A small image diffusion model, trained from scratch.
Training: soap at rate 0.0046, 11100 steps, batches of 128.
Data: trained on photos with spoken descriptions (Open Images, Localized Narratives), 203450 training examples.
Rows from block 6 of a small image diffusion model, named by matrix and row number. Rows with one number belong to one neuron. Each number is 500 + 25 x the weight over its row's rms, rounded and kept within 0 to 999. All counts start at 0. Numbers have three digits each.
After each neuron's rows are labels from the 100 images, of 14976 (inputs lightly noised), where the neuron reaches its largest size: "colour at peak" is the nearest of a few named colours to the mean colour under the peak. Only what is clearly more common there than usual is listed. The data: photos with spoken descriptions (Open Images, Localized Narratives). In brackets: how many of the 100.
# gate: MLP gate (model.blocks.6.mlp.gate.weight, 256x128), inputs 0-127
# fc1: MLP up (model.blocks.6.mlp.fc1.weight, 256x128), inputs 0-127
# fc2: MLP down (model.blocks.6.mlp.fc2.weight, 128x256, transposed), outputs 0-127

gate.156:560483475489470498466499472530477556508513491502527466533500500526494463519514455482492486514479547490528484459492472458493494495480483457577531472523501492527505532470538541460492495513479499462502531474506498485484450481487514521489476459477476461534504497515480489495515486497493508491495530487497500525518469494502521526477508516528463479493502498498576472512475522510500473506531
fc1.156:459488454507499489502510534533520505467454539520489476533441504469511479535522488504526490538451522499489504455530502511425511508486521482528520529500522510513498515517495498498524515513528501454465499477491463500518507465437485536479485508493472532472517515532482475493504523497486492437496455492499508520535514500507522497491509489515479501500513497490532540535469515557486526507531
fc2.156:463490500496511520546524552478495510485469516464474494534518480481476495546490519497471510486540507494495518494473493507475500519487484542517475482489509474511540484470506437517460487532482530513437533477511479510549524481560468486494490527459514472509508495515479506460499497499538522486492534500487537482500487513553543496513533503538469491526501485524548495507539483511515507456508
colour at peak: red (27)

gate.34:532478484504494505502504477451544489505495495499530429487533495479516547494528556567537497497496504503511534512521490524473525505516528494493516531513515496513454512517513533514523503490498558482535511481531491481499533517498472460538537447500474517489556503522526495484508453478491480483499472518511497499541504554480484528497501485499501465492538541472486504506511523516475509519536
fc1.34:465496526496457517513494458505508501533496511535481462468463501471520505482530492521546455517511484478510516501488481505461499489530503506454508562511449462507513496478485501509436484486499484499547469516487490502519469525497464482512471486512498498547515504518495501483526484472503478490477509530476495469527455515499520539507504503446540441465514488498478500499530480475480475554539
fc2.34:504480465484505509498465477507462508478487491495514544483502518449487538520461480486522508475549484506496502482495505511494482478514503503531558474544493453492481495475527505480481474519501526526491510476519491462544473506487529506529550523457541516501505509499518469518440520491534529500481477502538490464449505482509511461469493491541509487501426532509486498492513509527494513444519
colour at peak: white (78)

gate.166:525500511509485478461494466510523508497462478438510450483524498460504451514512467485527487482479501507482453500521420507482516482492493527515504523485455518461466491519529484510512513495509488496426492480528499503488532503464460478494455497482479502485470508522490492532482535519473505490507500487486534454487495497503496535495517502483472478468532448539545478501486456526511513507506
fc1.166:514483492525514459497512466518465496495439496444507472517502516511479512498512504504545486471477495540534455498479498479507559505552498511530499534496509504481444523520464487464496524492546517497441500497485501526507507503515450513511499489489538537503529537521513503518496458498485508490513498524485542434452505519513511511476529480526483513482517493549492509504490475550516531507491
fc2.166:508461489500501540536491554492504488513496508544511524518510489496508504497508508516539492499513489453490535491524520505495572480553482497527461526514466539522477485506495491542484490501517496483562479484507502542517486517492541507486513525544564495505481499469503519494484529495483513476497501521464491434542493494461485487472528480515477509458477479517478532519482446521527484531492
colour at peak: orange (25)

gate.35:511466462524526495528498482484512467514459471514493517469505509457494533521468481480485499503476527502532558484483467517509491572565505496498486532482519476520489524455511489497464498485522506460505495482510478520477523532490532487480493511435547512506511509506547493477542492520514487465485504547511534513505482481528467514481485456458503497432490495520488489509473517481517497507504
fc1.35:534497449529491511513503522447600466510509469509491484482512488484536506479505526521525517531499504500501508477475478501487517444527482483506476523497499478508477490484500486471520486496505486464532522461450497511489487481523479481498506484479501473471505481498526504467486508464499491483478463487475528552536450508570501473482472455513531497468520461501511504483509550511478490492481
fc2.35:480512472510531492498473452511528503519486509500467543486492543454494527518446506477488520496530496480506498468503464523471477517460497485554505489494518476486472535491532493489505492509498514467501531505568504477525538475498542495548553492462480507491496487499509509481510492487502505493518512465518542533522489516498501503525462497550514463548449489496545473499520520534492553498527
colour at peak: pink (31); white (26)

gate.137:482493546460512524546532513526481523490506499491510475454457506522500545558496525458508538520505503475511479520479527434512514499511517478509492482504492476545495477542511547505481454515492487537486528512516523494509544561476520501524516530535520510469499479497481488458502534487478511488490498519510509486468513454476504491500540492492485493495432460509502508507466481491543496507497
fc1.137:460524489510450498466501476470499517482501512495534512552554480510500466469505506518496503500504505563476487522512458506483511490519527532522535495468523512497488508493490526543532480473491511491489538521496503478474550496485483496485519508512526491485520516527499565530462435517503490497470462514510473490514450512456472481442498521461512533524529477486490500508469466486509531523473
fc2.137:474484499526537481536482523514472511543515491517512485506563491473504521531471529482517483514498502480504487535471512528518523508545476516548497509506463465473499532483509496466489472487507484521493537458448500509503445508465501516496456483466546509488478474480464479480551540475495473508517492480530508496538544501558505485449505454502477455482506498512485488501519499502479502497471
colour at peak: black (36)

gate.178:504499451485503484506493546500519498513510485496528509480504506507494472550485545516501501538504478472494493505514503545489495490502541534456526467524510488477524476463536486534471481534494526510454497515516511570527497489517469485513527504452481519511498463546516538508522503536536445487502519482495513506501452508470510425500478476495503537535501527539506523514514529506479480535510
fc1.178:495508508524519496494501495574475506505508501494501531585478511498532510479504515452490509532534494533495493532520496484521500493495478513549472512502505480426529516513495488523501506484450495519535504455478488489496473488507474542503521501472473425519474469498496499476486470483490529480495436512522529505498507498527529501514530518534459477457487483501491484458504486514523496468495
fc2.178:455496538505485498501523540495475513528504513502458484497496500475494481505528509512492522480522515454508497530498478493460473471530521485554460515506526498512490460472485495486507502525484466508475471502539513483525451551533507505518484502528516477487501491548449531576549538460473507501538485484533532481516477519464496474508511503516468531479501479494510470470463531478521520480487
colour at peak: black (44)

gate.66:488493484504486460462490489497487475529491452477506493462544496466455485489456492534525462473485466455480539466499541541476506506524500478501517519502504467473492493498490486469543518535506475495501457493514522524543454488509481462540494531468508497483488464505483503518499567505510494476523503498514521496509517515486465511525518475534556515518485489519499488489493526575509508474478
fc1.66:489468456490498536525526487506485501502538468499492490468494516474529501520466480434483513533500513525516495491528509508473497496460521498501523490492522475542480494558500497498514499523515483494497495503542510446475501492500502513524506514489545537501515479546489476474516480486466533487478551497538464491445477455465525517468519525483494515502462465469487482481439441496521521508522
fc2.66:501508458504507475530515522480463508555502501494494482526521487534515488522497497505506525484515523499530497495493496486477512519501455527504525507455516466505515541473484468511533490468482509531488451481506514481477516513495467471497529488536520540495481477506466484455501501450542483499513487483527501524472496514511517470523507512513444565491477489527506544573513441541450513495499
colour at peak: brown (62)

gate.255:504449496491479570506535511491506502527478488518495490482523452489503513534480523479497558519492507519483487502482495467525523530511558488523522485515540486487473514520516513502507479537492547548562497478497496494446537499508505504458537469538493508548492512477498509500544478510477473534523534492525497532514490467540486492498462515514495472457490518501474479513459502475501526528512
fc1.255:542479508495522529540500519504527502502489486502484521482469536506515482484539498428510457494502513511487486540492464507519465515503526465472499495472472492492502510508497502518495484515511499551548495508435486489498505502480516492484525478518476467518530526529467493522533498480475536552499552492504540479484510495496499455468464486511459469478430546476512476527471539485509515516511
fc2.255:481504497442477520483531513487537524489516494521491449482472512474445518480537492517488522472520502517471499509520468472466521486489481517464523505512524530503491502522457488510477543483500416529528543542508504509507500480509482479519566485517520520473507511455468476545477518530473551526508501483487478522524501497496497512503520521480469483546531526496496511507484495491548501488474
colour at peak: pink (40)

gate.165:502493463501480463545485478500454512501497444492501521470476513522445452462506468500465512446531483487479445477473505507529501564485523495527496490499514491509478492517511491499457524502511506480499490478510511523531481509491513482482539481521522522529537507484502470537545516542489516506525512472512541508465485539480483494570493513511516488502505538511533523490497475512440506504517
fc1.165:472494489494525483482516503469517502505534540478517491465499471519502506532471512549516505492500509491462501482476509528508520547532524539491510509522519534549494473450506524502483527604557495487486507490518549530482501492500499460501519503502498555487519504502485502510501515509523522518516493456494491505497535507488474505511513525502553522536482535516534525478477509533519531556521
fc2.165:475483467540501538463478513525493526488494502456542494492475470517467488489496486490482469505523496483507542461500497482506526528480504460511456502489519477511474451493525508501469453494504497534502516506527505501468507543500531519505479511501493494513517507509465495553496490511479470473459495468501495469503515511521496521596502503551510521494529482503501467517567460483473514488557
colour at peak: brown (72)

gate.55:501508542441497500501471479488481519493475541480498495500472513468485476488481496518513456521435532501492480521499515482558501465540489487509481528496495531517478538470501493527523490497501515486494539430519543483497477505527506521513517506500503522487525478472532502461435483499533411499521495488505489474518469540497541513486493520478526517499491493496478543490485532504512482493527
fc1.55:495504537500468531545509515521466485493538496518519513468510527522545453521501515488497562452539438477430501487523502504519518528462502477493473489466478519500515542462496514464514483521444495512507489486504465520503486500524486504511528532521542516528522466500508491489490501518463492471497503527517518465508430470459510520494494529519530494521493512461474522481494492493506483491496
fc2.55:521527529503517457454488492509475485500465502499512498523503498456454471512478501487528408514526492526477491455491506512540509454465482499498545502511464523523512515492508520509537463521517499528513489501469496522488543489494520539504481453473545481505505484493494518483505478521487462537502507510514484502474535505533516466517505518581518506539501539490508537480502521481485501519524
colour at peak: white (36)

gate.113:518502498512510541520506506498477495476507522481474512498486469468533477481509466530502497544528519482479484478515491469455457450473506517506528516482498500506531577502531492520496483517554461504515486528506497487495477518505534527553516532522460515472464500492485508506488511470492491503472485488489539501484469530492440481447501489482498549482518497541442458515502455493506511478477
fc1.113:481475505482486476499485488507498480493475512523481512511546511504490521527497517487518509523486521514511494584500524516519505519518464531476447520535528503501524446464479500507487534495511474471479486437505475496475513454488436498497507509489504509476512511502495468459494486490521516484547472493501483511518523468497472449487507438549506458484455491499542518542473546500511490496499
fc2.113:477495513483489510479511497437504525495483499499506471544529503513492469487537516543467519473486501528523497488500530488487518475485548501481444485503498524544503437495497454521559503529504505505441504454527497529476509494500484473447508493496495494503458504502482483469491503537495503492460469513501465446506492487545513456546501525472497467508539523513480498487511519515477460523476
colour at peak: red (25)

gate.221:529488491493516558571503520541485501479549480489520503489494479510522553468501500460514481519502515499488535507525560484493490481509493530458505485504510504512498529495504509500509480495497468494558510536471531474560503485499524528516544489530491438513500485514544539517526512495525503495504536533487483529510532546490505485546497506535518510540501509524461514509533472486509494468518
fc1.221:512464522477505539532505514483505498495490502519517469513486502494517510480495493490514506509508475496523513538522487491472528481463503522459456507482491506509463541485497364501533477510510496503520509536528503488536493488475473479525498503513517508471503503499506555500496512498525521530530498506495477555499546508511478467537520512537500471511490469513473545492486462469498502497442
fc2.221:472522453511512521487468513496504508500481548517521476474538513512510488514501512504535486505550475470537493460474483504499484487465483523539473500473508489456503503554524555484454498501508498486483490501522558494501520484549501476488499519462467475483497484524502568486530516507484491526446490482510457500521511529517536496537504494490487439487493544535491494506517544519523500472515
colour at peak: green (32)

gate.29:508535513445498478507513497498525480450483539495489526504545535501550537500471460494506534513504485519521547516511524491521499429456504491467526492514477521473512520486498520490508468472506469521465494473497480471498494468489494484483506531515499497516513502559490485456500483473483499469479468533509505435516509450486485472458487513514515536458473510492527517518445499469511500514505
fc1.29:508520490544506453495486522444514469512467485506515473453531493475515520513476429528501491429503502520498490536472486547503539514459497521504515522497523488502517462477494481495504560527495508522467494514481535511492558527479480474482494460462502510519535516462495449483481513475496508498482516526505511506506556524499501485487523490478488490486513531539511522500493527538523513528515
fc2.29:510527541540533451559479527503501507487462489495464491512529534472483509508522504474487454512523478480503508555489464499471523496500485479485515451490489468500503500496489516522505442507489492446522443508486509460468525472534523509522438493490515548482519504491476488499502531495512476520509511489531519515521493501482485546509496529551492491470493531514539514516513508517531545465488
colour at peak: pink (41)

gate.23:505491480480531513535506493512534454514514491527513481513507495486498501521530535521521491519493505498506508467479517573480464479529519480542504523531523498485484505518501523509518504511471489503509508521535518495471522493502501510512489483538517497527528483508557535456451563464495493478492510464521509568508487532484482498544505518556488504541550494508473481517492553517484513490442
fc1.23:513474496457507497531457541522503514512500498477450487516474487532468481510491463514515526488548496506475470464524524486480478464540518478498468503503493483490506494503483475486521519482483490509527518497438497507546469457473500509508544500464498501463478515482465478524487488493508517508533525450449554530472471508500514536518500537492491501537499511449536510459527494496527547518528
fc2.23:504532535497515500548517520477494526501492502509533465469505492528482508474528514527525486513467500512454482567490500528541555473499480496478472530468478560506504501498519507470471502514500508510485502499487501514504486538516486492492505543473485503511515516492518482491470547510481518494501495548541538466468460474498501521446528513477464483479529505532516484513496460468445545515544
colour at peak: white (83)

gate.88:517522497491498523458498485497492472496505554467524458482525499513467520480544490495506524499499482506499528447506458471515472469507487494486503510507537492454519521463499544551496459479480500570540519461468511514457503513491445508484490506499456522493459500503534485521497511478525528518536503504499485537475499486491515508490516527510553519498530491512492459494480502504508532536437
fc1.88:517494519484462505476488485541488508551467474567472518513507499483453509488533502497527536511514492510503544488481470497500493509542521495490480511551499540522544522519468503553493504476506578492516510494470483530490504527515459464503509462518524502506534526480477507496531525491497491492511455496517508497507486459527511502537509457502500486497523475458447531475538546504512512488502
fc2.88:478484506505523508520469526514525483483514496456466489485515454463517516586494500496546509494542517514517498512541481512559500503491514509473514499464506478489524490470566507515465528485508518565507509486529506492547485504507491525476476550534544503507509490510504544521487495507487498564465493486514473522496514469486502519509529443490512510486501501487526484481514508494511507445511
colour at peak: grey (61)

gate.60:504496511528481533507516552484529494488508488539511482466495477503548488483482486502491493516504507502515517536450493525524506505478526506527500507506480490503492543557513467490479506478508516529502472516480501480502479490504520445539496551450471466537491482468514469469489509477493416513482502470415468512507466505513488524471504476514496550494490529530474497518466497524488482506520
fc1.60:520515555527506485525522506535509516511493524482491475522458518496481505535479462465480490466471472485509480515529552478503495491437481470466497526459508471518491503473512537505499461484518523452506551504471508556474546481490512465503475495485523511482521488546476513540441537511520487532551519495537486482513482483516502484509477474500538475514479517506502486514527522476489500489525
fc2.60:533510546476505504463452451533500511496499509494506540502477511476513456509530463523446472491483496531493500488455500555469498506450514456470494540511509531500497513502515495513480492501514504511471524522519507563506463465520512507519462498523475518485500503533508496502469458453515452506537507490489523496533493503492485519543485487496508448577512524494509499510493477525525515518506
colour at peak: white (43); pink (33)

gate.62:528460493534448483533485471531544477473507490482494478519515514503479504516495468469501490496480528508486466441509503496526473540500480486551486542498479507490489519499488460490510491505492471472472519466486489481521536468501500490513504534488479495512523495533495469531474478505476491501537538473528497478485485536487500495540466447498466432515475562487513468493480493544504506541456
fc1.62:466492559430484521450471518472495490544502541524488496491512499513491483522470550515501512490538501458490513481510491507507493504520467495471502520509504471500530475524515505507511497489499532489489501535471506524476471513486481498492551510489454551531505510521523530486517491483473538459512486505480503481493476470477482486506532566443517512445507463492511550490490475459473476497489
fc2.62:513504538541500482427527501516486477456504494521523534483548456485515530496499476448553537511493501487501496522533504486515510495519488501530519569481486550503496518504483498480510493497487543513529510492503498558483477500487522510492485502481451482514495517454480487504515499532456489534522523509555525477475521580500493502504504484476491514496500485495509478511476506486463478543506
colour at peak: blue (41)

gate.83:535481513460443494552475504522504482502542485512517526519474517498486499496561509547523522517520512469505509446502483470454501482503465486492527512523465534489455532496520516495536534486497466526488507495481490530495526488512529508500456485517469504480497492470491479517500467545468465494527478495562542511464516495491478518525476475545519474497518523476486502459519536509501468505524
fc1.83:508541524502533481465474475490485547495530491503504528448484470473511494476537456513459500500514508500490483526481498494511461505456493491490487511504461437481467509477557485507545539524531491497484496510522491504506462510501470512476446524434460512505506507514534526520446506495508497539518520524467458512495542495525492511528498479467503510499508505509524530487489473554485499515520
fc2.83:478473427539506495456509489522502478488504490503500482470524478509501459503495485517503502490536523475494495462471451487471507500479463505530495528463499474511497471475556474497473479491496485492509475461479506549497450466511513505553445531484514521521531485526506506491439543518509536490489516475530502508503500517535511521465514534539484501508512531493529502479492534450504467509475
colour at peak: white (34); pink (29)

gate.47:525510501485513529493471506518458498480526496525492515485519514482540504436512569481488444501486516494528518529491472469515509481527487507525524482562482516470515480499531460442525527518510511531542472526522483479514463481500553519471485525479489544545468512491516496527504519469496491493505512507517500429509464516515494493497492513484511508508501478512508528512487452485481511455469
fc1.47:516510517478487464488527518508536508487525403499464478488499511516476480495489470470541516486507531526486537520547529482481472459544552497486490486528494500495508506496481538498486516527507464467512478522468502510453488487485475495499518501497530514468451520491504487524529448495477452503491463536500517522501461496450490508525475480519512511517522478469505515488546479508534492476525
fc2.47:491484545512511510501480483507519524491504544486508521533523485472508493507542452518520487493538498501527490464464458524491470481520504490507502460486523514462479523496479504477507494460518484567455481484526485497561532513515486475505470546467536541491495482504492496484455535483477438514508493503538485542510499457509526518535503466529481526493485545524510455501506486497481500463503
colour at peak: pink (52)

gate.182:527484510526486524500475498509460501495501491481516488484489469461499482478534482491480476502495574469412502516479504476496441493501491480513498480496509513556461527501512478551503454479458480466490515430492542480532489497503475554508530489483471466469508468515515492482518504474531511501490494499484513501489475512517525518494497509508504477528477490471470470474521499471488449476489
fc1.182:504489487497503507558519534505493530519479469493442496481480518491467488511520517507462516507492460537514498524480497484521481506518556502465543541516505484487514486467558515528506490492497485484515494577479482499555491528465539489489516523540502493496505464507516452519514453496552494526493531481506482485508510514532503513514489534486529508509542465548445532495503502510491470495499
fc2.182:522540462521498490481535491490524520515515493471517525521544559484521545525523512497529538503527529525492579500461472488441464456459451481490499503517490487512523465509516453471507521492499545494505502480485500543522497459518513493492456524496516517515495499504523539528534499486492494515512496494507493513519534495520541486480532491476485493539517526499524512475519520517547520474499
colour at peak: yellow (30)

gate.191:561496481504469480512493516515484469515519513485512488515527544497520491492502524499492478521529494482487480532518516538504473507512514472512537510548498479491526533502539539479480502509483486504492467534506491509523526508511456462520558537475490501510585547512496478466531571509472488495512505516521510525483497555475501455503523486487471538494541510490476500497526527507537483521523
fc1.191:512486501527499446499480517495515485475495486526521501520470505485502508458500532471512513522520479476488463513504458503491508525498556489522475464514473478506504464501510456517482520501499542465500480513527507502492465513508502480507466464465501487488428511462548525482492522568501477478532496386499497480486503497473492482484523479502479456506507486494495471507493517488527511509534
fc2.191:474516496556484495531521493511473529510489494543494461484473513486538476482498457487501485479474501477507469519496480542471530496522450550498508506486499526512506521483497501510512493493496499431521522519547512529523483527483504505466484471504522476521548515454472513503499549502499538477488511563442499497493526499421510509480523552477514470497490492500492471488492485488481479471484
colour at peak: cyan (56)

gate.91:442529480492532463504488507486507495508488516521452547495510476501541509491497528517490485471502504499510454516494520497505492522505515510517546505513473508480524535488500481542518526497507567533471497507460505494439525474488535521502497509490489495516482501548498504438490511541480477476535502545489554445525474492494526532483509453502500482526495468504529479472478517515546506517465
fc1.91:540485509495497502528480528462494473535479495532490507491463502515517463525520438503515528460506480544509535511487501506509513485500507442508491498468547477497532510506531540463513530478498479508477522522546495515517519551485464499465505542459516513469547510507485501481494451426522504480487476482503504535509516506498476455518495520534495535501485504476532495528481527475470512514528
fc2.91:520478519505495500515492514497509509495504497568438510503448517485555476507558552527518477507495508458471479483487520492492497496506516516512511495449488504518478501490533486488518445503508524476497496521529501485474477513553504475499555531460531494516456494511520541491514514480547530494468488472461417522489490485487503504519508506462499506519484544499462508500503507530496497495485
colour at peak: pink (28)

gate.30:525481490511501485467445473495519484478464532509532520527483489510471484529481487494512497471522484466506536433539500520467505506515446525475500487484478516479537557513517519507472478503497546506578508508480490523528495492508530485538518495497467499475492482431529550509480489481492514500535535479490514545517506526509470464510517500535469478496514487478512507532496498457497497511484
fc1.30:502513549472454525529522497490475498527525520493516480473492504508521479490535516496494483532532517513501528507486483544540527495471454467527472485551511471472471532543542460493526492495522482494474515475507513480541538511544501542496550513496549455506501503578508535479524485517519485512480496505540499503512491484492481526483500487516491510449540527480530516489517498501484486516471
fc2.30:534485483503458510470509521545507457502468510498535508491506479511535520502517483485517505516458486516513457497529479512470492491516481484430457504490457514471499518484507464530542539475496503521520465512509484497500543510446480538465491507516506509505493511481480487493492503483473498452527484547499508472517481484496491485538481539478535462511488428514519515502463453493446499476515
colour at peak: brown (67)

gate.6:514475498492482531515472466508518471531508481465491517496508435489478484529478490489498501507502526531473511498502542505501467507485531539497530486529516504485498476493520488482528532564488498467527479520485509503496505457509535528496488477515478421553480503539461506524512534481509509470514512506495517508527483480447475458512483507531485478535514516540481489579464486513500496476521
fc1.6:498505508463484480482481496495452467491491534500485540474441462540513501519520480508489452525496522478506513488494503552533474508520500529490499507481471539501530489471473517516499526499490530476485532469507512531457478483504525489479475507528514463485525451448482505544491497508531532542499472459475517543517521520561476487538495510528514511521554517511477532525532505489505520493507
fc2.6:529538422508496514478498481448563502549499519492536522475491489519498522447503543446503473492472507486497501533536506482477488503475500505509542499494533532504492495486456489512495446476503473466467471466490502488474490504466504506466520467524490497505467458501523473515512520485537481523529509529523508477497497494484489491500467531453451485479509502507554504498488505500495532505468
colour at peak: brown (61)

gate.20:484487487467487513470475507517501496491511494503496548464471479481507573472578498485510544515504494439499498477502481532466519466496507496527497495477493473472498491473497483540519473498502473491487524490483492493495505507531470468540471524451475511520505500505547490494478514479520533532525495507480490503484492494502501521506524508482512466463556485525476493459476557526511571532517
fc1.20:513507477517488504546489459481528493485500505499516450500495515528527513515486529525477527488502504506502478515505519552482444490519459486488494518555474543490484466509555516473475528468482502492487500551547490543497492524510505563488511537509480534464494505490446493509491448505464497460482538489508493477497535511460522506486466503489498473474484481481556510489508484520496461492477
fc2.20:491509559516476480482510506507509473499502500498502461513471483478476486510495514497506438520502498560504525489522435503508524530513531500488489428518522497518501513511514503514493525480482512550555481490490502553511512499472474505482485440519504500478524505537541490485484500511460490524483510467482500519486477560513501502516487569488511518508494475505540495490512506551512454454513
colour at peak: white (49); pink (27)

gate.77:523515517476522480515504484528496491515495506473505518485519475526511518522463506515513472445448519493468489517491508488496492487452450549472539480545477504493492505489466472483531501490495506529528448471480533506490520493486500512502537499539506508497519490503465496509489470450489529549492471581482490480494497476483526501449518504443539505490455546494490529484486502536512500494470
fc1.77:529544489473515503489476480488528499522483511509471486481494506466492461451498493505507474511537466489533493514494495487498509476525488484536525482501539492477479490479487521489511473521518501488508487512499508469486489512476522515540510527481482504541531513547559512458463477469500476477550472499483465541533477582539501472469520491551495535516506560504502507541493482466542486505496
fc2.77:506509521491509487493499520471512511500511489465487514501517516572468438448484492486494492505521480497514532509471502520543510521516552468525532504555546498498484502502495507532502486483498475506501539498466512450495530486512492494531536460563467476489509492438523456497496516448481515532528479450505477474468512511517516498504504508548489529535491476481525505500524474483519515503500
colour at peak: blue (52)

gate.56:524469506485492514537457503547498482512498477487544451502475502499513509498495474466537567474488501544497497527537496501499464474507542535537501497528504472504467521518481515485455491501465516462523467472491465493476498494466466478488508476471454504544474471483510467511502466472472509519492450526496527510505524496465481509465490508496496497500446457493526486451490508498540515467492
fc1.56:516451475479559487479511523501510483531533465489555552550505484486489507513506511446506494483495494506514535521541486475477446467513519529501469486456501465481503510523496546471505499462489494449516524506498455449470515496509500534487494487482491465469482513490533453476486498519480493487518501545491524492504490454492514470509510503489466492529465518475484487485528481486534508472471
fc2.56:505512468523481530543453482501524529515460475486513457490470526509547545510492507513504579521451496499491460485510480542473512502485453501492525506496535498460505491523499499505539488527495462522484500496482515548498494507494487463524519471488559489485459502479514450523523482483539508510526469488514502494504510463509510514531464501458526484500483468458499542503514461518489495519507
colour at peak: pink (25)

gate.227:466512531479488510527478463512506507507526496505466507517504517446494467465480541447528494497488479509519490485530510486520523444500497478493530495514492436481533496532518480574544478457464499503524469475513501520523513567492483479535514509520483523506518453507463538462517504473466535512518526475522478489475508482487516507461480500490476490501498495545515515511521515522475486496522
fc1.227:517492516476505511484491525526475503504492466465507494464489500484438486480481458579490499468485534484523466488483500497538485542534547486539468495525516522541486507486507487484457504503508486500450510474502469473492493479486515533500513503480542506503501562467527487504512507527457508517480481507489544500471462524472507534534500561474543492492526499488502496479477463462498504494487
fc2.227:511516497526469500541456489508530513504527552489452534511492466558540512496523476467508543458470484504536495525481511459501509507525489494477507527492499531525475514487477487483514540526506485484502504532492489487508514553454459523504489478510545463488515499516522474527494479520435476501499473497475461512463537512524496504515506525475527484525480501496447514472516501439501512509528
colour at peak: white (43); pink (34)

gate.76:495505438551490522499534485498535465517518466486503490522501545502485472486516547497516557498513510464495485552500491529452510508516520536502469495501495491499502452539493481495523521492485502510454478485494487491492525537475504469501465483482448427528500513508498461521523522473502527491485480504485479480503499498472505513555537521477515532531511490512483466512492536521550484535478
fc1.76:485529485565472522467507494488462481524491473494514483485493503522490488482519505498559550502503510515498508543536479470452480492500497512514493484510517509537514451514465527507514495513490497519499480496514531523560529479473482508507465470487468485486499504490492493528549483503523499505497483538448500470488464513468462505527543496490510511469564504532539518532538552481542502471499
fc2.76:483493584498478480578472505500450517499500510476475505507558455507497473486516532498498528533532498524499486508494538564541493522468472510563474501480517516497508541493518517491482472513498510516473531472511512505503484467487502505497500474488500485489481482491524478523526525481514503464560499528493458481526507492500507495458481472519466479492493501488493503515504492483517512433481
colour at peak: grey (63)